From a checkpoint of a small image classifier.
Training: soap at rate 0.0021, held-out accuracy 26%.
Rows from block 6 of a small image classifier, named by matrix and row number. Rows with one number belong to one neuron. Each number is 128 + 32 x the weight over its row's rms, rounded and kept within 0 to 255. All counts start at 0.
Before each neuron's rows are labels from the 100 images, of 14848, where the neuron reaches its highest value: "top examples" is what is common among them. Only what is clearly more common there than usual is listed. The data: crops of objects in photos (Visual Genome). In brackets: how many of the 100.
# fc1: MLP up (model.blocks.6.mlp.fc1.weight, 480x160), inputs 54-107
# fc2: MLP down (model.blocks.6.mlp.fc2.weight, 160x480, transposed), outputs 54-107

top examples: object: hair (28)
fc1.386 [154 141 137 105  85 110 108 110 137  82 146  91  76 128 133 142 162 111  93 169  79 135 125 199 108  59 146 171 114 131 102 163 113 100 163 149  96 145  92 152 118 105 170 114 174 166 118 146  48 132 149  72  95 160]
fc2.386 [108  82 124  80 154 160 106 153 126 137 104 133 161 121 129  86 117 157 125 134  93 148 128 142 134 166 155 127  85 163 113  92 147  74 110  85  99 191 107  98 149 106 101 160  66 118 104 155 135 148 172 169 154 209]

top examples: object: shirt (25)
fc1.395 [160 167 122 162 170 111 196 118 219  85 101 123 143 123 143  91 126 148 129  94 127 127 103 152  80 133 113 106 111 150 179 140 140 125  47 138  94 149 126 136 107 169 177 143 123 151  62 177 119 142 122 158 138 126]
fc2.395 [125 101 115  75 134 124 162  99 158 119 116 161  73 151 101 132 122  46  77 124  86 155 119 140  98 144 115  88 114 145 105  90 125  75  97 130  94  76 119  70 126 119 146 138 137  80 134 106 112 112 175 105 172 138]

top examples: object: shirt (31)
fc1.421 [132 139 140 102  60 135  87 112 133  70 155 119 110 127 141 149 157 127 161 137 162 106 120  46 114 138 137 139 102 182 112 192  99  95  40 130  84  99 112 169 152 121 115 146 150 141  96 131 105 146 104 161 120 160]
fc2.421 [ 31 156 157 122 120 139 118  78 110 112 132 159 124 175 154 106 169 145 164 155 128 101 128 157 152 117 151  75  89 152 135 133  67 134 103 120 144 119  89 136 124 108 130 158  67 106 135  75 128  47 161 119 149 169]

top examples: object: shirt (30)
fc1.3 [161 159 143  94 140 148 106 135  93 107 160 140  51 106 144 139 100 152 205 107 118 137  81 124 120 113 123 175  79 179  81 138 127 157 115 108  99 159 118 190 142 167 132 160 164 184  73 180 114  75 225 134 114 147]
fc2.3 [ 86 201  65 130  65 142 140 139  96 185  96 138 114 124 159 196 129  98 121 116 108  77 167 106  77 111 165 144  93  88 175  75 152 146 116 133 126 125 138  98 144 118 136 152 125 136 155 110 133 132 187 169 150  97]

top examples: object: man (28)
fc1.306 [105 175 151 145 145  81 144  94 184 160 167 108 121 108 162 191 141 117 175 113  84 138 134 125 138 191 145 123 121 110 113 138 146  87 169 110 127 141 137 165  97 182 126 159 197 141 122 131 122 154 131  70 152 133]
fc2.306 [ 99 126 131 162  93 134 132 114 135 139 137 133 129 104  84  75 148 178  67  88 130  91 154 183 138  94 206 132  54 143  88 169  87 165 144 176  53 117 115 136 130 152 139 159 135 134 118 152  94 156  51 166 161 156]

top examples: object: shirt (27)
fc1.164 [138 132 111 102 155 122 148  91 140  75 160 117 147  92  80  64  68 135 146 130 123 120 133 142 212 104 117 128 131 160 144 117 139 124  78 115 164 110 171 100 118 131 249  99 163  94 118 143 143 165 203 104 109 118]
fc2.164 [212 112 134  93 174 114  80 168  89 135 163 162 142 117 127 182 166 166 141 151 142  99 130  99 166 169 170 145 129 140  85 102 170 156 159 105 172 132 121 100  85 132 163  94 124 126 142 120 115 131 147 130 156  92]

top examples: object: shirt (25)
fc1.95 [105 120  86 151 138 154 138 160  98 124 174 123 131 109  75 125 115 143 136 135  93 155 172 116 101 160 187  71 148 189 116 135 106 139 147 145 182  91 104  70  78  97  83 109 116 109 116 101 162 126 129 119 175 140]
fc2.95 [130 119 139 128  75  92 156  84 114 181 108 158 176 128 159 137 100 142 172  93 122 132 204  29 133 132 135 107 167 144 150 110  97 144  88 127 102 115  82 100 161 133 156 154 152 131 110 112 143 103 101 135 119 142]

top examples: object: sky (25)
fc1.370 [142 141 173 109 117 143 134 135 104 153  91 116 115 134 151 123 115 111 135  96 173 116  80 129 107 136 137  75 114 117  94 139 174 124 144 120  75  61 162  67 108 125 152 110 189 117 105  93 173 120 144 160 140 130]
fc2.370 [162 106  86 118 119 122 145 173 132  93 156 107 115  58 111  57  88 152 164 121 124 144 115 139 138  90 137 117 148  93 149 133 123  74 116 101 127  60  98  94 113 113  85 119 138 118 123 129  99  19 135 130 147  32]

top examples: object: tree (27)
fc1.231 [144 129 103 133 117 129  89 128 101 124 156 134 149 148 148 107 174  99 100  92 165 201  90 110 157  99  83  78  55 135 138 125 135 189 114 162  99  81 148 161 127 196 130  97 132 131 146 156 108 149  81 148 144 137]
fc2.231 [117 157  96 136 159 126 141 151 123 135 150  42 104 143 166  43 150 117 123 109 130 102 102 183 163  78 126 175 144 136 107 132 134 117 164 137  96 117 194 148  76 132 138 201 143 171 116  95 132 128 140  66 172 107]

top examples: object: sky (26)
fc1.208 [175 159 160 140 161 114  86 126  78 131 138 119 100 124 198 125 128 146 107 112 170 135 128  67 182 106 158 120  96 138 111  58 149  62 158 124 131 142 107 137 121 167 162 188 132 171 103 124 167  71  80 130  98 101]
fc2.208 [135 119 130 114  69 152 153 105 117  92 182 125 150  47 108 118 139 118 141 157 106 130 119 139 139 100 161 175 115  96 162 145 110 123 163 108 192 147 157 160 129 138 137 115 125 107 139 129 111 136 161  74 155 140]