python train.py --image_size=64 --isotropic=false --patch_size=[4, 4] --kernel_size=5 --optimizer="soap" --beta2=0.95 --one_sided=false --ema_decay=0.999 --epochs=48.2 --weight_decay=0.06 --adamw_weight_decay_other_params=0
Rows from block 3 of a small image classifier, named by matrix and row number. Rows with one number belong to one neuron. Each number is 128 + 24 x the weight over its row's rms, rounded and kept within 0 to 255. All counts start at 0. Numbers have three digits each. After the name is the row's rms in percent of the matrix's.
After each neuron's rows are labels from the 100 images, of 14848, where the neuron reaches its highest value: "colour at peak" is the nearest of a few named colours to the mean colour under the peak; "peak at" is the part of the image that holds the peak. Only what is clearly more common there than usual is listed. The data: crops of objects in photos (Visual Genome).
# fc1: MLP up (model.blocks.3.mlp.fc1.weight, 480x160), inputs 0-39
# fc2: MLP down (model.blocks.3.mlp.fc2.weight, 160x480, transposed), outputs 0-39

fc1.25 104:119089127075162169142157117121105132147119126083122062124094144132091115174126168133127108112121182116130138159155138142
fc2.25 103:130124142134126138077148138130139092117136139133144113155148141116121127153121131111147132173106103122145122130139152115
colour at peak: pink
peak at: top right

fc1.138 102:142105107116149079122121095098141119118120129147133123129117154110110155083121147124114097149074156131150114116122107153
fc2.138 103:129147131098094163094109111140095141127150121145151124145163122084135124127186156166105148157099177144108144114157084112
colour at peak: black
peak at: bottom left

fc1.32 099:104086122186105130093138127112139137108070149141120141095157061149100158106097149113110172124113162117141153151103094114
fc2.32 104:108125136097127080132134194116153104122151095110153116146098121144143116136121145124139159129147114137160121098149113111
colour at peak: brown
peak at: bottom right

fc1.467 114:128106140127139170094107178100134093100136127148122136151148119091181109146118175105124072092153143162126102163146102114
fc2.467 110:100112125154160141085140121105179131164115115147104100168120081148097133152138119101151135134149149127086136152136148104
colour at peak: pink
peak at: top left

fc1.7 097:110105110169138161143139109112106117095180157109146111121107115110145119112110130095135094163168128114136098117121142098
fc2.7 097:141163145131113121148110093080121103121164097113128153121120121105138138135175128104138109098106119109174120123120132137
colour at peak: white; pink
peak at: bottom left

fc1.293 096:130123136122092093148154088149132157103121110095116159130115117123146111142120111135156137138170119108140096073129118102
fc2.293 097:144132083107181119155119105117126120173114142133153135147136146136150139098147126089153154109107148121123123093099144092
colour at peak: white; pink
peak at: top centre

fc1.73 106:120141129134112132115137126138162080152131165153157101101121126133093142119130128151144145127112114126087152158160173080
fc2.73 126:163161136110157140160192159142144141116135105132113126119161157116165134156109176130166132104150133140128122150072139088
colour at peak: blue; cyan
peak at: top right

fc1.398 102:112133132146086118157110139112108091127116121137101135119119165132122150117129140134100073153132127120134139119125139126
fc2.398 106:159104141156159139122130151104125127116173109147160118088069111128125126109154124113116144132114155134117091143083095131
colour at peak: black
peak at: bottom right

fc1.204 097:115131104096104109173111115123116113100110147119122111130133090132141120143126096100094117143101138149120156139114164126
fc2.204 106:129177112117138111092117119153141110095135088142114135112103148107134194169138108100129137126115087097127113117159099079
colour at peak: pink
peak at: top right

fc1.360 099:125154134129086127117132114110130123122173112106140126108102096146118133142121154112130138134127123134102145153086084136
fc2.360 102:097122164153150109118129099114147103128164158112118146137130123105125139138186113154153118093154112134093156109119151137
colour at peak: white
peak at: top left

fc1.306 099:105126125092125107109135155130119111103123157091133133102140113125131141163114096129125142158146141128049144137145103088
fc2.306 097:178155108169155130174077129117108162130115099136119147106128127126095131126083117140142118129103104140123115119123135158
colour at peak: pink
peak at: bottom left; bottom right

fc1.62 102:127090089129164162114153133131121108153107090124137164136136121156160138119121126154108118166127110116072121102111125137
fc2.62 101:140133108117121116126126128198113134114109140103111081129159144090164096087145157110108111140169116141125159164105108137
colour at peak: pink
peak at: bottom right

fc1.383 100:131123119089156144145104127104107145123158104139182142131147138104107126115109089147129116120122132097126104095104154105
fc2.383 097:094108140152153098140102125098117117107126159119111126160130156165117146136131131129104108138160124133153134150109142168
colour at peak: grey
peak at: bottom left

fc1.97 100:138144078123123108144164143133100132111087096112132095089123089142127105120118153088121161152115141115129142136126131121
fc2.97 097:136144091144115135147120134151113153068116099156142133149118165135113120130103165150112100139111128149098114097161133129
colour at peak: brown
peak at: top centre

fc1.271 097:114135104121117173189160142124100126115185173121144144124136121073098071108145110119103110114132133100140118117140086099
fc2.271 101:149137164139143086142120162151090116149113150146146132105178122119066118133148114146122117098139105098102153145185156133
colour at peak: pink
peak at: top right

fc1.455 102:156095162093125125126085124111139139141121168136086139092129115190119165110139126121146187131113126109135130130124119086
fc2.455 113:184133140109126104152149095182107072142174122112115158146113149105120111094123104084110120160165089124108125096078173132
colour at peak: green
peak at: top right

fc1.340 112:156089124094125103160147139121129095112122148106140135113137136148178116091138065130137140154156133154094106142144091132
fc2.340 112:133178097115160170134095160150191108113101141138132137116115138134163126114093137147117137131120109085128088132106109125
colour at peak: cyan
peak at: top centre

fc1.39 092:144157130116117128127124145140131113162130127139124180074089115137154143091116142199132113109162146089160118115117141133
fc2.39 098:155123154144156115104116131129179179031137126125174124115178110109088132131113129100084125169115127143108140104154171144
colour at peak: black
peak at: bottom right

fc1.46 096:124134104131129124138128152139189125089137123146141113110127106126108139109114108104122089119130083155144147145131163121
fc2.46 098:143102089165135128172135101116094124195124155091173178160131117116125138108131107136107119140153135165109140114102133108
colour at peak: black
peak at: bottom centre

fc1.16 095:171130128088119158120140120164133105085128143147131103123141131129123131162142137159105135135119109166134147101135156125
fc2.16 098:105140086137099133096134158112146154083131171139122130135158123122140136134168166098126133128094138107134120121166175114
colour at peak: brown
peak at: top centre; bottom centre

fc1.362 099:090112116126103129123107154118101109135144085148123166144142147120119145119098177098173137148138100121132172169159131119
fc2.362 100:177135082119096120117138167085111144170162143143130117148103130087131118124126121114114099128156127130152114138099089150
colour at peak: black
peak at: bottom right

fc1.426 097:148135151119130133123125119110117134121118131117106110143148098103155127159141110116151089151137099097142056129173161087
fc2.426 109:124146112086110103072142117115122141084116125095176114126071148111145123114121129120120134100157127166202166124054161147
colour at peak: red
peak at: bottom left

fc1.479 093:145160136107129153130123151104130151112143148134117127200191134121120095119114139122128184100132131101183114151135155095
fc2.479 099:145128132113097149123167140117135128085116083119078109086103139117117126104115103185135151144127101121167157083100119169
colour at peak: red
peak at: top right