Rows from block 4 of a small image classifier, named by matrix and row number. Rows with one number belong to one neuron. Each number is 500 + 25 x the weight over its row's rms, rounded and kept within 0 to 999. All counts start at 0. Numbers have three digits each.
After each neuron's rows are labels from the 100 images, of 14848, where the neuron reaches its highest value: "patch colour" is the nearest of a few named colours to the mean colour under the peak. Only what is clearly more common there than usual is listed. The data: crops of objects in photos (Visual Genome). In brackets: how many of the 100.
# fc1: MLP up (model.blocks.4.mlp.fc1.weight, 480x160), inputs 80-159
# fc2: MLP down (model.blocks.4.mlp.fc2.weight, 160x480, transposed), outputs 80-159

fc1.263:528521471446446522514481547491468501485491509526508533486540511504449512511523478489493487477527542505468448472485524548498464485484484507433511512506490482504490471491479506480475496523507484504478477436531521548475486521504489541481532509
fc2.263:505502506471518496501477491502493515539508535504508458491519528503474492486466552478545534532536534540579483473500529553484515542478472484489502455484486488495542469506499519505520500501523492500518478436550522500481498492520482496534495522
patch colour: black (47)

fc1.103:519520497464499433437494515524480530518512488493533486496507506491518444490543482475533539493514490481510511480476512479508512485497518477482469499492528480490464503551501507493483454530489521502502509518467454506469520485509525519522479497
fc2.103:505486527521572521487476493476524492516544531490473450491530481502513454513483486495503487525510548500464516518530477516495551499505503523488480477466451488451480512508445520480534466451517506538535495533521493486512474535514526519490490470
patch colour: white (31)

fc1.419:485526508496486521497535515517504568503495475453488521507497500524519489507551525493482558474511488523484498520464484514487472470455506466470493515474502518490506561451524515519500502494555476510497477473484540524483468475480466514490495496
fc2.419:553537473484538522524490460528518440481491517489518503522435490521509539516514486488512497495536444508469482476487481517532510497524504511481480471550440506497509501522541514538500494503478513517510513490455500505521530519505524476519492527
patch colour: white (34); pink (27)

fc1.173:535451504488542504501512464484500513504493465511493498503504434473479520511562484451505504546477534520515467455490509504518520480528487513489502501477511495483498519496488444478522481501535521506483510481533529549515491451484486492549482445
fc2.173:498476519500490494514477507518501494488472551524480522486516523486470517528515486472463503516505531500475504520513516465493445513515543487473500488474493501518534494505499496507459526510474535515488508532524529509515534494481510477479480541
patch colour: black (73)

fc1.110:451521529486491509544511512486513490510560498512531542502512513521500480557479478472479478500531541502527504508499534474490487502525525513511550497487466492534464528470497522460533485495505507498534497557508486511496529454511468518513460572
fc2.110:512471525553486526459472491512502528484476512471492493521471524559489528505528518474527496520467503484518509498519516449490526501526483501507531495510498466480517457521492443479487490539472526525540498517515491489455485516490487462500531511
patch colour: black (51)

fc1.116:493526476525457487472530538489503502514530493485479530518507503523487502466461482481455478491487481534572472474491498541513461450483536488467537519489481499428500529466499490479485537495481497509462491543469453467503502528505492478483510532
fc2.116:519453458528475469481501518506514502550489525528505474533459522467495517539525517537529490495536467496501521463515459534491496469536488500500526506498494520514461498525517483500506541513478511488537482539510561520504463463481529508519485486
patch colour: black (44)

fc1.320:495519467508457503485522513492489472500513487512540539531520497518492501521491467471453544515508412519496532475499518477505488504497509509534528482476485470540494469515550501546505508525455516511534535505473493494496525491468556536509482512
fc2.320:517517554524485501515471480534489557523507436505494485543512521532488511521483479526489492493510479494521491507489495533476499506468482436535456531495466470538506499506510513458514492501471494480447525502479530474515473469475504533492507443
patch colour: white (35)

fc1.45:530475484509491528503485548503540539550520505486494507549469543516502499503509492490532497481497543497534514512504483500522489504483448488513523497515530487484488503524474481520557518462514495504530514460507490503470534532485538484540516521
fc2.45:486488495510473525526512529500536524511496451508507478487487464522530517529490450483488515470489464487469496510472471514460516522539543490541461520511484464516521495474507519494474552463510483480484526527493508528529513511478460471514547513
patch colour: white (30); pink (26)

fc1.206:499522527536477449478525536513474532521504494490497496519443536507513510512532506480486531508521504493498460497489497487522485534483496564493508441532528515458476524523512504495500534491505489495498516463501575475493462479479511521505534454
fc2.206:474559509513439476508522493467506475485501483480498469464523559502511497479509540505476472535493526499512470516500490518478456481555546502441508483508509507521489463524473492505510544479512503518525556492482496482467467475505492498485503494
patch colour: black (40)

fc1.170:450468514484511488518515510497552515465495532480512485514494525515513500481487517462501503496492493545505500514546472523555492488514486480493532503514493497508469460547501535494536476518522488500465487538516496538491506483476507511532453552
fc2.170:483508456477496510490488493486462466454488532467533468477453536505526483483541502487492513475497490495497523530518481528504513505516517482472506430493485452469519467529505493490522522500469498502468502510489488498488489474494521526548412473
patch colour: black (36)

fc1.217:500495472525474462487515558494458478521463484515521484553494503544511535447468518535499509470512467515496467487519460516471533520508469497504538522453502489557514474505528475484495503502505500468519488502526475522507530513494501487483479484
fc2.217:484538492502471503495534520490502515466554493539550529459526511497480468536499496473521534529496480477482490501475499482505564481510478526545522533529512482511543501526526533473504470458498539483512482486509519510536476487544525510522483519
patch colour: black (45)

fc1.403:478521468487518516475525492525497479515505462530494488504499471468504530513482478457477509520481496465482477472487532549501474474531469437545465526523419515496511508537494513472504459473488508508492468501497466539473546515528499484500519499
fc2.403:474490520514518524534540474478529498484512518490475497501471525461478508483533493517493437475471516520495488514419503500537469465506497531481488496509472524523483499492519515546456507513473471526441526468469555499517480479485524466528519510
patch colour: black (44)

fc1.141:490520493480496505467489518532509498472516501457552503491484495439445463485524492475485574501474505529460498517513462549478480491501510531521556444500478494518500495450507484462458509473498504459523490486562532525530530482486521491514492477
fc2.141:476545527482484531487485526521493504478506522485504464506513529541490525488525436468488438473540502504533494512501506510487501492545488507501468500504549494545482482466542492487476518481520469504470478516469490512489480495508468495518521570
patch colour: black (45)

fc1.32:551473495499465513483503541516504493508503505531474506461486534500501469494490541454487494507481478522492516489567517526495546478493506509482484521488495501508502488540469485437518505431480498453491514517473452507502509510502516545474495488
fc2.32:502465521525539469494500523485513503531543511507552492450476514489507551475507496484463504533506460442456493498486543543499486494477528509501514514493495521557553462468513499449528471499468528498515506494500471530503493519486563487521489513
patch colour: black (44)

fc1.85:507471499475519520464473485526508490534461442548493516490504549495523501495491525471571520530496505546476478514508509486514522465473487515459527483513514493514504486510475475524439500490511495482484515518499509507473530495446490490504533527
fc2.85:518510550511477486494500454478509498472481501459503487519499472487466491561528517513475534506478522500475472472494468527510511493445489508515465550497483472522504510505499518470497481496486491522477471521479479531515522473516543496479515472
patch colour: black (41)

fc1.305:482512526536485522454519509524591470555512507497463468486546544492534506551533509488518526490497524465505526505484516528549522499477523489460520513501490493492499517538516513489501497489458541503479518481504500492474474529552498467494516454
fc2.305:523523513508520519467462507504481497437543451540460504553466465528539518464483490475500515554532512465442500474533466515535510490518526514478525540504487479461507488504529497491495462468535481479497529516483477481516454468498504446521476527
patch colour: white (47)

fc1.36:493530514529530518474441525520492512485491574503505505488500521492500514492500502502549494521553525488474517523531457533508512491472493502472504502507510514502489505513506532453498499542521492453476534490445543494514502460466515488485486505
fc2.36:534487519505471480485516527500476478535499482535520512553493517460518471511518471514487496515506507470516504462520520475490482528501499471487477480518499496488452493515487487482508500525550528515415523453501506489450498521476495524507511421
patch colour: pink (29); white (25)

fc1.349:494481507505473544481530462487498522537469514457512490498528484479481458462502488519447479500467504560492469507493516481556503466528500487482481531505456483524494524519505478511471463474505511501506480502479526471469524523462469492459500489
fc2.349:558528540506515473499506502522530504518497499474523487521495522504533497477445503456506488528454475473497485480514462472481497517503544508470528482524473498488453510511478479492463476519477496506521497491439492454532469464512510467505501494
patch colour: black (47)

fc1.42:492514527481544552537480496523470555557477503505471517532488498491504477543499481520526477505501506487499552486495523492494523492510575502526518528543525490413517443467484457504482507509509523501500534460497504559522506476530552477500471520
fc2.42:507492448518500446531510471490506525566498489503479497497510482510501522484471520529503504515522476493467505509481533505483487489457471493493501502510515510489537498468487488458499509509533494506502480521483483531460509481496488512499480479
patch colour: white (35)

fc1.381:496487493479504530541483522505478493505479505507475487481483569491512478484526563468469516446422523451486519499490484469478522466465468470512488508472505505523494461500502476528508466483537510463504498496535489494512457483555525500523490471
fc2.381:500507514538497508477501491485503526500534510480497453504461507555420501491460544486472518492515451482479523518550514473484528503486499512541546528453502481494481488538480523473477479519513490478545466502549479510480505479465503497494493475
patch colour: black (61)

fc1.420:469505525527479507514489501483532520520532517503488501521466532534502489477502485528440519498497513468493482536522520475536465510502514502482496509463506489509519510492516518542528511498495522448481528480460507507513533491500501554524500541
fc2.420:510499473515507563487450495511523459514538535507512522548515484480490507471477484461507559441523481484503518481482474487523498466498500498442533513502496512501496465491520476509487502468495496519477523488495527486497488507510469510482506519
patch colour: white (36); pink (30)

fc1.114:521444486489463501530537481502504477483493474528495497435466535488493542451501505487503477518521475501512497482475531461515534482506519522486531465502507482445502496551489490514498467520435493518467525455477494527511519516517509484503467497
fc2.114:540521515515530519506566521491497525518527535539489501531504530468510437537509451468501484528515508477482489510487533520496500505478518509505473503514459535482481524467527509507498518467447514524482460503465496523471526516473478496481496468
patch colour: black (43)