From a checkpoint of a small image classifier: arch convnext, soap at rate 0.0021.
Rows from block 6 of a small image classifier, named by matrix and row number. Rows with one number belong to one neuron. Each number is 128 + 24 x the weight over its row's rms, rounded and kept within 0 to 255. All counts start at 0. Numbers have three digits each.
After each neuron's rows are labels from the 100 images, of 14848, where the neuron reaches its highest value: "top examples" is what is common among them. Only what is clearly more common there than usual is listed. The data: crops of objects in photos (Visual Genome). In brackets: how many of the 100.
# fc1: MLP up (model.blocks.6.mlp.fc1.weight, 480x160), inputs 0-53
# fc2: MLP down (model.blocks.6.mlp.fc2.weight, 160x480, transposed), outputs 0-53

fc1.370:151185115120137119175127131146115127116148122094132112084126143114148113116102120077111129136110142099119145126174148125175097148135124157172088133118140159122120
fc2.370:133161136120130124115162121150067101172116156106093142134136091109135120121100134134116140120128098114090129103124111123170124154107125089158120126116114104119122
top examples: object: sky (25)

fc1.3:108132134132139119089142073161150092146124121121130170146138114135151121152107149121144130152090141127102119096106123153170126161164143130150126172115132142123139
fc2.3:147131131088154114121123139110114127107101109150071102124096154143148077153085124118110137174112119123133139114175114071143156118148081107102146149109113123125121
top examples: object: shirt (30)

fc1.95:128144104135160118122097132075156123070123128089150126096171164128143161144146127155065111109158098151126134098124097115131137100125138118075137087089119119183086
fc2.95:158141131134137102124158165171145101098115160154113150094133138128124133106089129171103111156114136124115135112147139148157171159108122139152088116138155099144165
top examples: object: shirt (25)

fc1.386:093121107134132103161101142065104137106145154175137134088152140106118133132163152132111152113083118074135119101094116109126117128157165142097125126113139129112130
fc2.386:139145114102134135153101129130121148143107136047132116099118162142096154156127147127151137131071092091116152142089158131118131119096090196111145117136127160129153
top examples: object: hair (28)

fc1.421:146154154116096139112149164113143093123115122147119190135148144145113113126138046162137158135119115094134168086114150146139131176129114097134148130106121133145102
fc2.421:115149130070145109154141156131137182102123144151115115085134103100160093143132177137092100118139144148138130130109136109191160167125133137129134114115152108160140
top examples: object: shirt (31)

fc1.208:161133111133142129123144098169125128125119087079161122106120121114047101104098106130161159154169125109090158157151113142128134142119149144151123154108164081186123
fc2.208:125110164124184141102143150174111139087111148151161141146131091106172142091078128122143127139157137115132106103084172116142135103117145170141135089120078148199104
top examples: object: sky (26)

fc1.306:106126130108142121129110133132148176135124126178130102120116149142145138131147156114129127117121131125095116172123095106116109102166156156066152138193159103155103
fc2.306:168136156121115125097092120144147128126130110102132111147129181146116103132139076092155171120079117121122129122140106132147112139137130103125156160136129154119142
top examples: object: man (28)

fc1.164:153111108154125122125134155143128120146103103137076114096134104142127169144127108141176189149119145127126108079130139127107151147129134154141129094081126084117118
fc2.164:150149114165138087156114115134109121111128141130143145176125130095103136157146157079178133136090127080146140128131163112106132136155145178107118173156161154145188
top examples: object: shirt (27)

fc1.395:084136112172154124127108128127137163104110109085094095156138106117172167111183129076106128113122111103166130095105114135154151137094151165099093125140134157124126
fc2.395:125135176128117120188091148128099093109141141161127118133166076110127129089112115136160153146085139072144157140178123124126101143108169126105116134139153107114121
top examples: object: shirt (25)

fc1.231:136134122182140105127136132148142190135154122106169139108122138122138117112148108133148119129132134138115124128102196125142113105138140146140131155129131123096127
fc2.231:118132099122135166096138098140116083113134130088146146141110103135138124096112118126132147111097095082087125143116136164125132102117103175090136185141144121166081
top examples: object: tree (27)